config.yaml
codebook_size: 1024
init: "lecun_normal"
precondition_frequency: 20
adamw_lr_other_params: 0.00072
Rows from block 5, named by matrix and row number. Rows with one number belong to one channel. Each number is 128 + 32 x the weight over its row's rms, rounded and kept within 0 to 255. All counts start at 0. After the name is the row's rms in percent of the matrix's.
# convs0: first width-11 conv (model.blocks.5.convs.0.weight, 128x128x11), inputs 77-87, a 11 kernel for each
# convs1: second width-11 conv (model.blocks.5.convs.1.weight, 128x128x11, transposed), outputs 77-87, a 11 kernel for each
convs0.89 112 [ 63 128 128  68  85 128 128 139 163 127 158 128 109 127 159 128  86 128 121 135 128 128  64 134  60 117 170 115 162 199 128 118 137 128 128 160 136 128 128 128 149 147 128 112  51 160 143  64 128 128 128 130 117  92 128  53  82 128 133 156 129 186  97 128 128 128  70 102 128 128 145 113 128  81 128 128 127 139 129 128 112 155 128  62 143 128  84 128 128 162  69 128 122 165 178 128 126 128 128  86 138 130 160 128 128 198 129 128 103 119 169 119 115 128 148 128 128 128  91 128 151]
convs0.90 096 [133 101 128 104 135 126 128 128 128 132 128 112 128 133 108 142 128 142  61 128  69 133 167 127 195 122 128 118 128  78 114  93 128 110 102 129 118 155 150 128 128 124 173 174  96 128 124  63  87 128 128 124 130 128 128 151 128 158 128 155 128 136 130 169  52  95 137  94 144  71 116 128 170 150 141 128 128 160 152 212 104 126 136 104 143  41 145  56 128  50 128  47 116 128 128 128 151  99 128 128 163 127 107 128 128 159 134 129 128 128 177 128  46 139 190 124 164 176 205 184 204]
convs0.91 094 [128 128 105 124 153 156 161 128 123 185 203  55 147 128 128 100 128 128 128 136 147 130 128 109 209 172 123  57 128 128 128 142 169 128 202  86 235 128 212 128 128 128 181 149 149 128  85  95  95 201 130 161 128 158 216 120 128  98 128 128 212 128 143 114  91 128 118 104 130 159  85 183 128 146 128 120 147 135 107  78 149 128 128 128 110 160 128 128 110  82  75 136 163 128 153 111 128 127 109 128 194 128  96 154 100 117  96 110 128 173 182 128  59 180 128  40  72 128 128 219 109]
convs0.92 094 [193 200  77 192 139 128 128 115 110 128 128 116  99 112 145 128 134 133  81 132 128  57 156 156  82 126 140 155 128 151 129 139 187 130 175  62 138 180 130 128 188  91 133 128 132 128  71 128 128  60  56 142 157  89 159 104 118 128 150  81 148 168 110 184 123 128 152 145 134 170  89  63  86 108 128 164  71  55 116 128  73 128 128 185 154 154 128  89 157 136 161  93 125 155 142 121 128 128 128  53 128 110 128 128 128 128 109 162 163 170 152 128 164 211 128 128 128 168 116 123 128]
convs0.93 106 [ 62 112 170 128  76 108 169 196 231 170 111 128 161 116 128 116 125  97 128 128 125 102 192 127 128 152 155 148 150 128 128 166 205 125 138 121 171 131 127 113  85 183  86 196 128 128 128 128 138 101 123 128 134 177  96  93 128 101 128 118 128 128 130 137 145 166  90 128  60 107  83 142 168 125 123 128 119 102 128 128 140 128 128 119  94 128  47  45  66 119 149  94  73 128 136 155 128 165 128 161 128 128 128  77 128  51 128 121 177 128 128 128 128 118 140 156 136 182 163 128 210]
convs0.94 095 [ 51 128 151 124 128 103 162  64 203 106 110 128 183 160 100 139 128 133 128 116 128 143 120 191 107 190 128 164  87 179 156 128 134 128 130 117 128 156 128 128  93  81  68 128 128 128 112 128 128 155 123 128 128 134 161  94 128 128 128 173 128 130 128 169 128 112 121 128 128 128 128 130 122 128 120 128  93 128 128 128 125 128 117 104 125  81  97 128 124 106 128 119 140 143 164 128 129 142 171 128 128 133 128 153 153 194 128 151  82 140 223 134  86 128  85 128 167 191 128 128 128]
convs0.95 096 [173 128 162 184 222  74 154 114 136  65 155  27 167 128 105 128 138 117 139 162 128  96 151  66 229 142 135 128 140 128 192 163 114 128 117 213 128 154  45 178  73 128 147 128  55  94 123 134 185  78 181 128 176 165 128 154 128 176 182 164 179 171 128  57 128 115  72  98 128 149  42 128 128 128  35 119 104 122 126 106  50 128 128 113 185 128 157 128 183  75 118 148 128 128 128 130  56 128  78  66  82 139 128 128  91 122 128  57 128 110 141  79 104 128 128 102 186  61 128 128 128]
convs0.96 105 [128 128  85  62 128  98 142 182 128 128 120 140 133 128 170 111 114 128 118 108 176  90  92 138 119  74 163 198 120 128  96 175 128 176 128 147 128 129 108  86 128  93 128  68 128 104 128  91  90 156 168 173  91 111  75 220 128  95 128 135 128 157 183 121 128 128  35 128  93 198 105 128 171 108 128  86 120 128 136  66 128  48 153 128 128 128 149 236 126 183  84 138 208 124 128 138 128 177  36 128  78 113  63 158 129  68 106 137 170 128 128  71 128 128 140 173 155 105 107 169 203]
convs0.97 095 [188 179 154 127 198 149 157 131 144  86 168 189 192 179 146 109 138 128 128 105 128  81 158 129 123  73 113 128 124 119 127 118 128 178 128 128 128 151 174 198 114  58 158 128 128 117 128  87 157  73 128 128  56 163 128 127  50 128 131 172  74 142 128 128 185 136 114 128 128 181 179 128 128 138  90 114 150 128 179 109 165 128 128 108 128 171 100 128 128 192  99 128  79 128 128 107 128  95 117 107 192 123 200 145 128 137 128 128 207 212 131 101 128 128 128  45 107 110 128 177 128]
convs0.98 096 [128  61  87 138 128 168 162 151 143 148 128 128 140 128 133 128 100 119 128  70  54  56 144 127 246 114 128 171 169  96  50 171 128 128 128 141  91 128  79 128 128 128 137 173  52 111 104 177  98 128 166  88 128 114 117 123 128 137 128 128 128 131 165 196 128 182 154 139 158 128 128 163  95 128 119 106 128 198 130 128 190 129 103  62 115 128 128  40 138 165 128 124 119 128 121 132 106 128  91 166 120 128  47 123 128 128 147  88 128 117 128 109 100  59 113 128  83 128 163 148 128]
convs0.99 099 [128 128 170 128  94 133 194 129 142 121 202 132 113 137 128 136  96 112 126 178 168 127 147 153 160 128 128  99 137  78 177  86 134 114  38 201 108 160 128 128 161  62 128 128 128 160 128 150 128 128  94 128 172 123 119 153 128 172  96 128 128 138 131  47 128 114 160 149 170 113 128 134 128 128 203 189 201 128 142 128 120 138 147 128 128 110 128 128 128 128 128 128 131 128 128 128 202 118  98 128  97 172 128 170 145 128 123 128 152 128  83  81 103  67 125 128 192 157  95  94 127]
convs0.100 097 [125 168  86 144 128 154 170 128  96 128 107 103 183 128 161 128 154  85 129  64 136  82  89 111 192  87 151 128 184 124 159 153 204  87 106 121 128 162 108 107 110 170 106 114  34 255 128 193  74 209  37 128  94 177 103 171  58 207 144 160 119 128 178 128 150  77 160 156  77 122  85 106 149 128 128 128 121 123  77 207 113 142 128 119 128 149  64  75 156 115 109 105 128  91  67 110 128 198 213 128  67 115  53 128 128 131  80 116 162 128  73  61 128  50 132 129  97 177 134 127 179]
convs0.101 095 [128 128 128 125 128  75 128 128 128 187  83 128 123 128  77 149 128 128 128 172 125 113 128  97  82 142 128 141 128 128 128 141  95 128 128 119  93 128 128 128 126 140 128  94 227 128 122 136 128 115 148 116 112  94  98 128  88 126 133 146 146 188 119 128 128 187 116 139 185 160 156  93 128  99 194  99 162 199 139 128 168 141 131 109 138 128 172 114 161 127 137 128 128 128 101 128 105 132 100  73  75 179  61 128 114 128 128 143  81 147 183 172 128  63 128 119  40 194  69 128 148]
convs1.89 108 [150 134 119 189  95 112 151 159 175 199 123 128 148 128 173 128 166 126 137  76 102 128 128 173  78 115  96 138 128 128 122 161 128 119 128 115 149 145 138 103  96 121 107 127 201 149 128 136 132 118  78 128 128 128 128 144 183 141 148 112 128 121 128  70 117  91 128 128 128 137 160 197 116 100  83  93 128 117 114  88 109 170 128 128 109 137 128  98 128 153 128 163 179 132 118 100 157 152 109 187 156 128  92 107 171 140 201 166 128 136 119  66 134 128  93  64 127 110  78 145 135]
convs1.90 101 [ 93 128  97 128 145 167 123 128 109 158 128 128 192 191 128 128 177 128 142 138 128 128 114 175 176 132 150 128 128 157 128 138  43  98 122 128 103  83 128 162 134 175 128  84 128 107 128 103 137 137 140 128 128 128 101 121 124 108 128 128 165 172 167 131 126 125 110 110 128 115  69 136 161  80 128 128 128 108  84 179 128 189 128 102 138  34 181 124 143  77 118  75 132 166 160 128 164  77 216 128 157 128 139  80 126 141 162 194  67 190  69 128 128  97 168 142  75 128 128 109 129]
convs1.91 095 [ 74 139  99 120 128 158 128 128 144 163 128  92  97 128 131 128 170  88 124 128 157 105 128 105 128 129 136  97 106 128 166 183 128 128 170 128 170 140  99  87 128 181  77  86  56  87 128 128 151 132 107 128 164 128 128 108 160 215  95  74 128 188 134 174 128 128 118 147 128 128 129 196 143 144 137 128  20 129 114 156 162 107 128 136 128 127 133 141 128 105 128  77 102 128 128  80 120 126 133 128 128  76 128 128 124 187 137 134 133 128  94 100 116 154 186 127 128 120 128  95 134]
convs1.92 096 [168 187 123 128 128 128 101  84 184 167 112  82 152 147 159  82 128 128 128 120 128  95  75 128 110 135 185 153  86 105 128 164 128  90 210 128 128  82 178 128 133 139 128 132 128  56 171  91 128 105 128  82 153  72 122 148 128  78 128 109 128 147 128 150 103 128 179 179 167  78 128 136 151 128  81 169 101  77 194  90 163 128 165 150 128 121 128 170 213 140 123 148 135 128 148 128 213 212 101 128 121 142 128 173 128 149  96 131  64 176 156 128  84 131 154 133 115 128 131 128 128]
convs1.93 097 [133  95  60 128  74 109  49 136 177  89  52 128 128  78  62 128 164 178 142 138 147 165 128  89 122 128  98 128 156 184 141 128 128 103  89 106 128 100 121 101 128 124 128 146  75 128 128 128 163 107 110 128 128 128 128 168 102 128 128 148 180 140 164  86 144 130 128 102 128 154  65 163 128 128  88 115 123 149 113 128 128 118 182 128 182  32 128  46 128 136 128 128 132 124 129 160 117 143  75 183 138 128 128  97 104 181 170 181 175 121 128 119 128 128 128 128 167 184  72 183 128]
convs1.94 104 [201 119 128 150 137 155 128 177 143 128 179 186 171  80 128 128 122 116 128  80  88 123 135 148 128 112 128  86  86 104 135 130 115 128 192 108 128 130 124 128 128 105 172 103 200 128 174  88 100 125  90 128  98  59 128 128 107  72  85  98 102 122 128 130 158 131  97 128 112  89 110 165 128 226 134 150 128 162 174 170 128 128 128 123  97 128  72 141  89  28 151  60 109 120  93 128 128 128 138 116 127 100 128 128 128 154 155 151 135 128  61 148 159 115 128 140 108 155 101  96 128]
convs1.95 101 [138 169 128  96 168 140 141 102 194 155 128  95 128  65 128  92 128  95 128 109  82 154 216 155 200 128 128 160 128 128 130  98 105 128 128 134 165  82 139 111 105 128 128  89 124  63 128 161 128 138 179 186  68 128 128 194 128 128 128  83 137 128 106 148 128 128 122 143 179  72 128 170 105  91  39 122 105  92 128 114 114 156 163  72 208 158 154  96 128 135 161 128  74 128 103 128 142  93  81 128  75  89  89 128  86 135 133  97 128  65 125  84 106 128 135 152  90 108 147 122 133]
convs1.96 092 [111 163 128 128 119 128 128 174 128 210 166 128 128 173 128 116  86  52 114 150 134 146 128  61 128 151 101 128 128 128 166 102  35  88 138 126 128 165 128 128 204 128 128 128 171 163 128 122 168  80  68 128  80 128 106 132  96 128 126 128  49  98  97 107 128 128  34 117 128 128 122 128 128 101 116 128 128  96 128 100 177 136 186 143 128  65 165 124 154 157 115 128 170 108 124  86 128 128 112 102 128 103 128 152 128 213 107  99  86 191 150 165 155 101 116 128 141  89 152 128 132]
convs1.97 091 [233 159 128 176 153 144 151 128 128 107 128 175 128 210 182 127 128 153 125 110  75 103 120 128 128 130 128 116 127 128 128 163 128 109 128 128 128  97 115 116 157 128 128  80 215  92 113  55  99  93  25 128 193 168 128 114  32 171 134 124  74 128 128 126 193 127 128  87 128  74 128 168  95 135 126 128 139 128 115  85 128  69 149 128  95 128 163 128  58 130 128 155 167 128 206 119 139 111 136 116 152 128 128 106 167  88 127 128 128 155  59  94 120 153 128 128  82 128  68 220 126]
convs1.98 096 [ 84 109 109 153 124 169 112 112 128 219 128 128 169 103 128 103 128 117  77 127 164 128 194 128 199 101 164 174  97 113 137 106 128 111 165 146 133  94 128  85 128 165 128 175 116 128  65 124  45 126 100  97 128 197 139 120 178 128 128 119  86 128 129 118 153 176 128 155 128 128 165 118 145 111 128 158 128 100 128 128 128 128 135 149  59 128 178  52 119 158 200  78 128 102  73 122 128 124 111  69 102 128 153 109 128 138 173 128 160 192  60 116 128  80 120 128  81  77 103 132 135]
convs1.99 097 [ 94 128 128 138 128 128  69 167  96 110  99 138  81 128  58 129 128 120 155 128 113 165 135 166 121 128  82 126 128 169  94 144 171  76 128 128 128 129 162 122 198  65 121 135 128 101 147 128 104 118 129 146 116  75 165 128 171 151 111 122 150 163  93 122 160  62 126 117 128 139 128 128 129 147  99  82  88 140 135 185 145 172 163 170 128 139 128 110 128 128 143  98 168 153 141 118 128  99 114 108  66 159 173 108 142 163 114 151 128 128 128 128 142 211 128 158  87 128 120 128 124]
convs1.100 096 [126 190 128 104 189 128 143 128 181 128 158 128 199 128 165 128 165  89 212  94 121 200 128  82 135 114 128 128  85 128  86 128 110 165 136 180 152 106 128 181 133 184 131 121  83  75 163 110 158 144  68 128  47 128 128 173  72 198 128 128  91 122  63 128 117 128 160 128 128  98 157 149 128 108 118 128 148 128  99 128 123 106 119 166  94 128 128 173 128  88 147 171 224 128 127 132 127 121 128 128  99 128 139 128 175 128  96 148  75 106 160 128 113 100 189 128 128  77 128 201 152]
convs1.101 098 [128 106  54 180 108 181 128 128  87 128 111  74  88 140 128 128 128 129 127 101 123 146 135 128  51 125 129 142  73 128 132 133 140  37 128 128 128 122 128 124 172 142 128 155 214 128 128 141  40 153 128 110 157 134 106 162 100 128  89 121  77 128 117 187 140 145 130 121 161  82 133 187 131 128 128 128 170 153 153 152 146 128 107 128 126 128 135 178 128 165  81 147 160 128 149  10 143 121  64  84 152 149 128 128 108 128 128 100  77 114 128 173 152 108 156 142  71 128 125 128 128]