{"model": "self-supervised audio encoder (BEST-RQ)", "dataset": "synthesized solo parts of chorales (CocoChorales)", "train_examples": 39062, "n_mels": 64, "hop_length": 160, "input": "log_mel", "win_length": 512, "codebook_size": 1024, "mask_prob": 0.08, "arch": "tc_resnet", "norm": "batchnorm", "activation": "relu", "depths": [3, 3, 3, 3], "kernel_size": 11, "stem": "single", "widths": [128, 128, 128, 128], "init": "lecun_normal", "residual_init": "none", "optimizer": "soap", "beta2": 0.95, "lr": 0.0013, "beta1": 0.9, "shampoo_beta": 0.95, "eps": 1e-08, "precondition_frequency": 20, "max_precond_dim": 1536, "merge_dims": true, "one_sided": false, "adamw_lr_other_params": 0.00072, "grad_clip": 0.5, "ema_decay": 0.995, "magnitude_pruning": 0.3, "steps": 35600, "batch_size": 128, "epochs": 116.7, "lr_schedule": "constant", "warmup_steps": 710, "weight_decay": 0.03, "adamw_weight_decay_other_params": 0.01}
Rows from block 8 of a small self-supervised audio encoder (BEST-RQ), named by matrix and row number. Rows with one number belong to one channel. Each number is 128 + 24 x the weight over its row's rms, rounded and kept within 0 to 255. All counts start at 0. Numbers have three digits each.
After each channel's rows are labels from the 100 clips, of 14976, where the channel reaches its highest value: "top examples" is what is common among them. Only what is clearly more common there than usual is listed. The data: synthesized solo parts of chorales (CocoChorales). In brackets: how many of the 100.
# convs0: first width-11 conv (model.blocks.8.convs.0.weight, 128x128x11, each kernel summed), inputs 0-63
# convs1: second width-11 conv (model.blocks.8.convs.1.weight, 128x128x11, transposed, each kernel summed), outputs 0-63

convs0.27:134129081154163118153125137152151119142092112098111107135125109089117127137135115157132115157113136125143155088136148115117120115133174162143140139152113141117078098107118144082121082115101149
convs1.27:113145085111121100086159077124145171145152102133105111115140140147099136106101139118089155142144096096157116164109138109159105142164116145088125111122109121156113090081113145129111130147086113
top examples: trumpet (91); note D#5 (41); note F5 (40); note C#5 (35)

convs0.108:123115128179154122109130146131139101185061124130119094153109101098139144091149086151108099130131114085156140090125118104144106117131111160130099157145120094090088116100128142101126100128112118
convs1.108:121140160125118093157129123103076172111111133115128150123124139087130133126102109130138141136114182138127122097133093138123131092115104093108105074095099167126168156126136156061130091119109146
top examples: note B4 (74); oboe (65); note A#4 (52); note C#5 (48)

convs0.56:116141147102118154121153143157132159121142122125111129107150188140086082121119165115117090158149161128109144110108144126164171122183151089102094151088133127133136141137114093126147127140153131
convs1.56:129148095161161106131112160125097124137127123084159127124109102162147094121135138101121100083096123118127139122172131108134131144122148151104116122137148136107170108116109102160117112139116121
top examples: trumpet (95); note D5 (40); note C5 (34); note E5 (32)

convs0.96:155101099124136134150135088129116093142110078111123165107131143136110130102119132132138144113128090111148119117096130130146084149142115146130122140158143115130146134104133103129126113102130110
convs1.96:112104079138151106181116088168104133145188102119163093113117131142142163137183113156114111137140154180117097108121120098162106179148120138135153121101143140097114109135149139097086108127125120
top examples: bassoon (99); note C4 (68); note A#3 (44); note C#4 (40)

convs0.98:167129122110126152101133107141085114095160160133120134117107126119121142079112095103147125190100116122111163117134087141098093128102105155141094094152110124126126172081134117125103167149162155
convs1.98:147102138143122084123122123103097084137064138148102139105135109151124141151121144131096108097109145105156156098089130137082125109120102111106096099129093067102134138152138121111140117161121128
top examples: clarinet (62); note D4 (44); note F4 (40); note G4 (34)

convs0.41:135145117102100123119134103113162141063096154133167096102143116099131141132103108117114105104103125133102131127110157133100128181146114123115117134150138133075120121171167123118109143086148097
convs1.41:118101123131085132148123169109111138107146102125141122147150161169086130151128114120142127087134091111129136146122092118122073122127092144124171128113139097118076124113123139119159108082147096
top examples: note D#5 (65); note F5 (55); trumpet (42); instrument: bassoon (35)

convs0.66:141125131127127119124145136139130135112074139101132144150102140090133087135102145139098141121150153124088112097119169131171128143135110110124079119116138139152124085132121115178162133144139218
convs1.66:146127130121122152114140076199112159117100121148118140136140106100101127176147100139122102105134194134108114157157129129116131129080128111130146129146140112137068144078118141150138163117155156
top examples: note A#4 (40); horn (39); note C5 (35); note D5 (31)

convs0.89:108146130135131136116138124140117084114148135105142144158105136096126132123150097098129145097100122221088161106116107096157133092126135143098141115137124114137150131136115111110099135136141121
convs1.89:123145093159173100108114144095082128079130114143122176109102139112145094096122160164104129152114141124069139108130133104132141106155118138136123151063117132113120150134106101142105147160115137
top examples: bassoon (95); note A#3 (69); note A3 (58); note C#4 (49)

convs0.58:133119145100111126151114132129120104084101156146130117126113178120153143090099126142118146150107102148088153140172126113108119104142151107127173151127109169074158148096135125150084145100113152
convs1.58:123132177097099167103099148110120135099121141135149147129118094140082170137094138150075132154123146096094107120116130124130109108092133145132140118148176095165120093130146146131090101075156136
top examples: note D4 (98); clarinet (73); note E4 (50); note C4 (31)

convs0.8:156129151164092182094096141115118161080118110139114140141141108131131084079137167140128099130117153127153154097100145143130131125141157136105171171107088074164117150138138171120112099125069121
convs1.8:180107117137119143130153135102146083131153131134183135128119110183159130110113092131146086151124142133101104119151123141125123101156137132132111109068116146157135154119147146121117094087098142
top examples: note E5 (36); violin (35); note F5 (29); flute (29)

convs0.48:130147111098136156158122125102147075124152153129150143139082155129127097105119157124140146132118143103115105130157120077102148153130152143096121119155174130095133091147137124127118141132125129
convs1.48:101095122118138172121067142113129095143092135141118140078122123173129086138111127125114151160120120140147102103113123182093110122136130107106131131105125088097099067123140148127124145146136119
top examples: bassoon (38); note G5 (35); note F5 (32); note G#5 (30)

convs0.78:092140150143135150144116122145104089112126128116116130171107119120145144114115120129119117163125147081126121053108149151121147129092131136173114178127141105144124134110133105125127083129088102
convs1.78:091111156148134126111146137112139118145144175109109100079138138117117104106104075126161127118123100101105128119167135095109123115082140134151116157113108103131092085107125100137128093124124112
top examples: clarinet (61); note F4 (41); note D#4 (37); note G#4 (33)

convs0.90:132144138136130125085136117107116092113128129112132137112135144113172136146133126105149090129142129144138161102099149122145138133131118105128126107099117138113084127106166126109111143131162114
convs1.90:154121133063122081111150124156135106135133161119086157095139112137102138116152118093137136141129132121142101142093083139099086126121080140114132149085156132081095100105104102104160111136104119
top examples: trumpet (40); note F5 (39); note D#5 (39)

convs0.115:137135116096112141137116105129114104126112066119118098151152129147101138165118075082151142133126139125109116148127109081159118133129128143148124113109133146148116141110106118116167109164140122
convs1.115:109085117115129137181134148086118101155139083134171117155087145121117102156139111114103119099139145139076126107099155139156159163147128126128136083141142126122118116079119119111151129149152106
top examples: note A#3 (26)

convs0.121:151120123136079135106152108130157158099145140117115103121144114100128146158109121119127129125143142096117108116131135130159144111133142060142148104118122146126150135187159160121141114114133147
convs1.121:150125151139146116158153140196140159111133109120141182113135156112111113075122123132158142112142123096094134124132106162107071085122122099106156169106152161121125167136114127163122147142149127
top examples: note A#4 (46); note F#4 (39); oboe (31); horn (29)

convs0.5:166145139114073142144149133131131132037207131129123116157139139159152199119139135090132146137111109118105160129151132109117129100120133126130111124113131118112138100107132147121124164136101144
convs1.5:131128131187143164083079123113111124109129144118114131134127093120145115092135159091122158135135119094124142103110100127122076094154118117099138123113084101148120163048154097122126104112135121
top examples: note D#5 (74); violin (47); note F5 (39)

convs0.55:115114173113126131116171155135134103123103123120099101149122130081121130065129133137149110116102090122159105099142102113112095106131099120107078107141189134125121129097159133120102137149133134
convs1.55:143158109121100130097124122159109128107090148141099113108115105082070168121125083147142100125125091142092098126130103156112156139133102147121142113109175121150132127118147093117102159144072106
top examples: clarinet (51); note F4 (46); note D4 (38); note E4 (36)

convs0.1:147127115116126114118125149160101145138133142173121125192146116108110136109112115119121156086169137082145112101186147124175106151096137147123140111159153094164119148126171152099167102121100140
convs1.1:124126089133093097140104124065131131141071123097143112145143111138072163091097111119108106142149144110128120139108134169087172127108131104126107109127130129125138121110117118141166146101155126
top examples: clarinet (59); note D4 (51); note E4 (45); note G4 (35)

convs0.54:131178129153147147133151113148162131081094145112145076094086144133118152111146138129099092123124107138113167141171129098146102139155140083139137098131128127140131113086090149081109125086171124
convs1.54:101143131155092145152155139133092152121128129078138123162087115172114088122093134143188109149109116138109085111143111128111116129159081083141131089123126130098126094101131122141144125125104116
top examples: note D#5 (39); violin (35); clarinet (28)

convs0.17:150128138105098093135104137122113134145134103130110121124172132152135076107142106126139137099117168138135131129125115124086207128076104117150150089146151091130156126150160123143152096157131117
convs1.17:191113163154103123100134142104130100139137119110105088120117161149095131156169098128138127136114075130180117055117147117153176136138125118157111084158090080102129148090097141119126124149123152
top examples: note E5 (61); violin (59); note D#5 (55); flute (40)

convs0.33:087071103137067147136131121124168131128156110080088132132111066108160116108156124109121095108147120131122122069098145132112104137101109092145093126099140154170145114153143127196118159111138121
convs1.33:105083115123131148153093138123122143129102131151108087079070139113096125083111133129121143088117113114132118123154089118138099137156146115117107107122116164123116077097124174097160127118136112
top examples: bassoon (67); note A#3 (47); note A3 (38); note G#3 (26)

convs0.24:110130121122144128101118123121136137163113095158119085177146108171160127102125112146075115113140136139134105104160139150137124090163108125151127117158144131097121105118141115128173134160116126
convs1.24:116141156130104108128097134106103186143137141113147102178128110108146118095116140115140092106138110102109142140127170121199117145124135141109134128129142118171101142134125115124157109149111141
top examples: note D#5 (62); violin (43); note F#5 (37); note C#5 (34)

convs0.120:115089111093079138137104097137132122171146133176116133114074153148115131106155144116134141124105128153133133136075144124139115123129114129131127091138144119112115149118093120103101137109132148
convs1.120:137093103088123150078137117117114093112146120140114118148109131088145127138133170136097127115104128171139076130119100090139092139111155117144089088125103146124170142102126115113114101096110149
top examples: note A#3 (44); note G#3 (43); cello (39); note A3 (32)

convs0.20:186139114119143161142150099156129159144152139084095077125148123149109146123144156090143160141120106106099152171139098118124148085149130105131110109118087114147122116133154127110166133114146153
convs1.20:151154095128117146093124133092106124155133113145102155139132114127132120068116110124091128130163113119102161115116091115120169084074130144160156133085118156127068111087140109196112151148139141
top examples: note E5 (72); trumpet (71); note D5 (39); note F#5 (34)

convs0.114:117130128114149158106140136104130168141107106116140140142123116092078114131149124159135091142167163117150134145200107115098136157160136137172139156131109157114117025107138143118091117172130104
convs1.114:085104161090101141129152118112133129123140102121103143114167122115079172122119158118146104126111124141133129143100119102144143073144157120097136136125084124161143040118119139154103126119138137
top examples: violin (100); note F#5 (49); note E5 (33); note G5 (25)

convs0.112:114135091083122130163124089172117157121106130109124128114114164074168112098116155147125132105178156134113077144161094113123157130108158135134145130120098116125131121127119153133130113138133116
convs1.112:142140146086129116141163126113109155082153108156117112125132093120112114151085127128129109129147147098091145112143169139131176076116112118158116150132151095120139114148126116163117139143130117
top examples: trumpet (57); note F5 (44); note C#5 (38); note D#5 (37)

convs0.75:171157129119076083188142132111140122083115135158126118154143119175103141123116115115114125130115129156112124167114125117165160127117112102163132168125119162129122144152127122168113155162143105
convs1.75:112080125155105115131082132105100151100076086095132123107135124108125080150161087128149109116150137123109103144127136110111128100157125118143137122083097112128105111108182110124117119113129136
top examples: note A#4 (56); horn (55)

convs0.104:132130071151103148121153119117165103055119120146118130162130083117102142153166131116129093124128160172113149122144152140153150119133083130132129107110120131116126132135159131108071133124158098
convs1.104:142149123088140098119129087111149130115122086168126176156107124124141101108155112152164184128163109111168144123116157154125117104110133120167129128123132117163116109138164106102099110132116172
top examples: note A#4 (81); violin (61); note C5 (36)

convs0.80:120120147132146146094128146134152104099140137125105087127146096131111128109134152133107147088137107155087111134177125118147181098164115110159111119105161162094138126097136161156133156154133082
convs1.80:107161124128145187140085131184140115162127151136143122112131140119122139124142122152143131137130098129096129115102201126074145117139125097144161086111123129083116115095130126142111149141100098
top examples: note A#4 (78); violin (62); note C5 (34); note G#4 (31)

convs0.49:071124107105132115146123131121123118140144113120154156150131107147133104112119145092141102127136126168141112098096168148146104107087166115092132102142091146136123129185124146139130123137116141
convs1.49:081145098103156094106113165128140087173142116114113137104143119097116163131138120147115098105121084147094091133118128166141121166091116103096155127128141121113143140152072131127093108110122126
top examples: note A#4 (58); horn (36); bassoon (28)

convs0.110:147158147122074127107107149116149136116151166152140121149186158134140125116064121136119110133141148130122167109151113105089079106144096127102105161131143143114143157114132053136098172109158157
convs1.110:133174090135121143138156110134090134144150158109114133130110131150127114196105143125107132118126158180190140145120120103085111140121149100114111120124126072088115097112138127181124081117117177
top examples: clarinet (47); note D4 (43); note G4 (38); oboe (36)

convs0.12:117149134128154167088142137127127123176136123100149136121095164136092109139131163117138122129137110178183170157074169131102117112102110113120134117134133121088105147143136122071125117129100150
convs1.12:104160119136131170089116156099146110142107096116116106116102144107089108129114136151110161108159088113111155122119132123124121150089106127139069100119150162119140186151152148092128123154111168
top examples: note A#3 (99); note C4 (61); note G#3 (51); cello (47)

convs0.97:170153153158136155117130094110141133119107138107145139118100158130119104141180150146150130157114126161127134155103136134136107109125122139171114128185172125123141071096135096173128134149149105
convs1.97:094123104129124136165126098129117151140122092109136129078108150162150154105121125091101132157088125118118105125148170129145135128085170122148146183132170142174134147138140092097135083104147147
top examples: violin (58); note C#5 (27); note E5 (26)

convs0.18:130155109145126166116100115116138135139166132099132116159133092148138176128133138125080116147144147166117117148148127138148174170140169128147115130114124109130166117142127124114130121147139139
convs1.18:100106145159154111143123110152150170118155134147121127121173100112154139101123132133095133124094116077124130110157129135107161142146134098100095146171145104171120104129138120079158143169102118
top examples: note D#5 (44); violin (42)

convs0.72:101147118124148132133089151102106099125139095142132128093128092140133143128140118106163093169141113145105111116095099156108147143121112157134085150140142115163144118124147141112138138118126135
convs1.72:119137121138163141145116102116110133076148134137170106139098130156151140104110111111138110133192125164108162130129107127095186117125119109123119147143133131094211134141164097113089138156174124
top examples: note D#5 (39); trumpet (34); note G#4 (34); note F5 (25)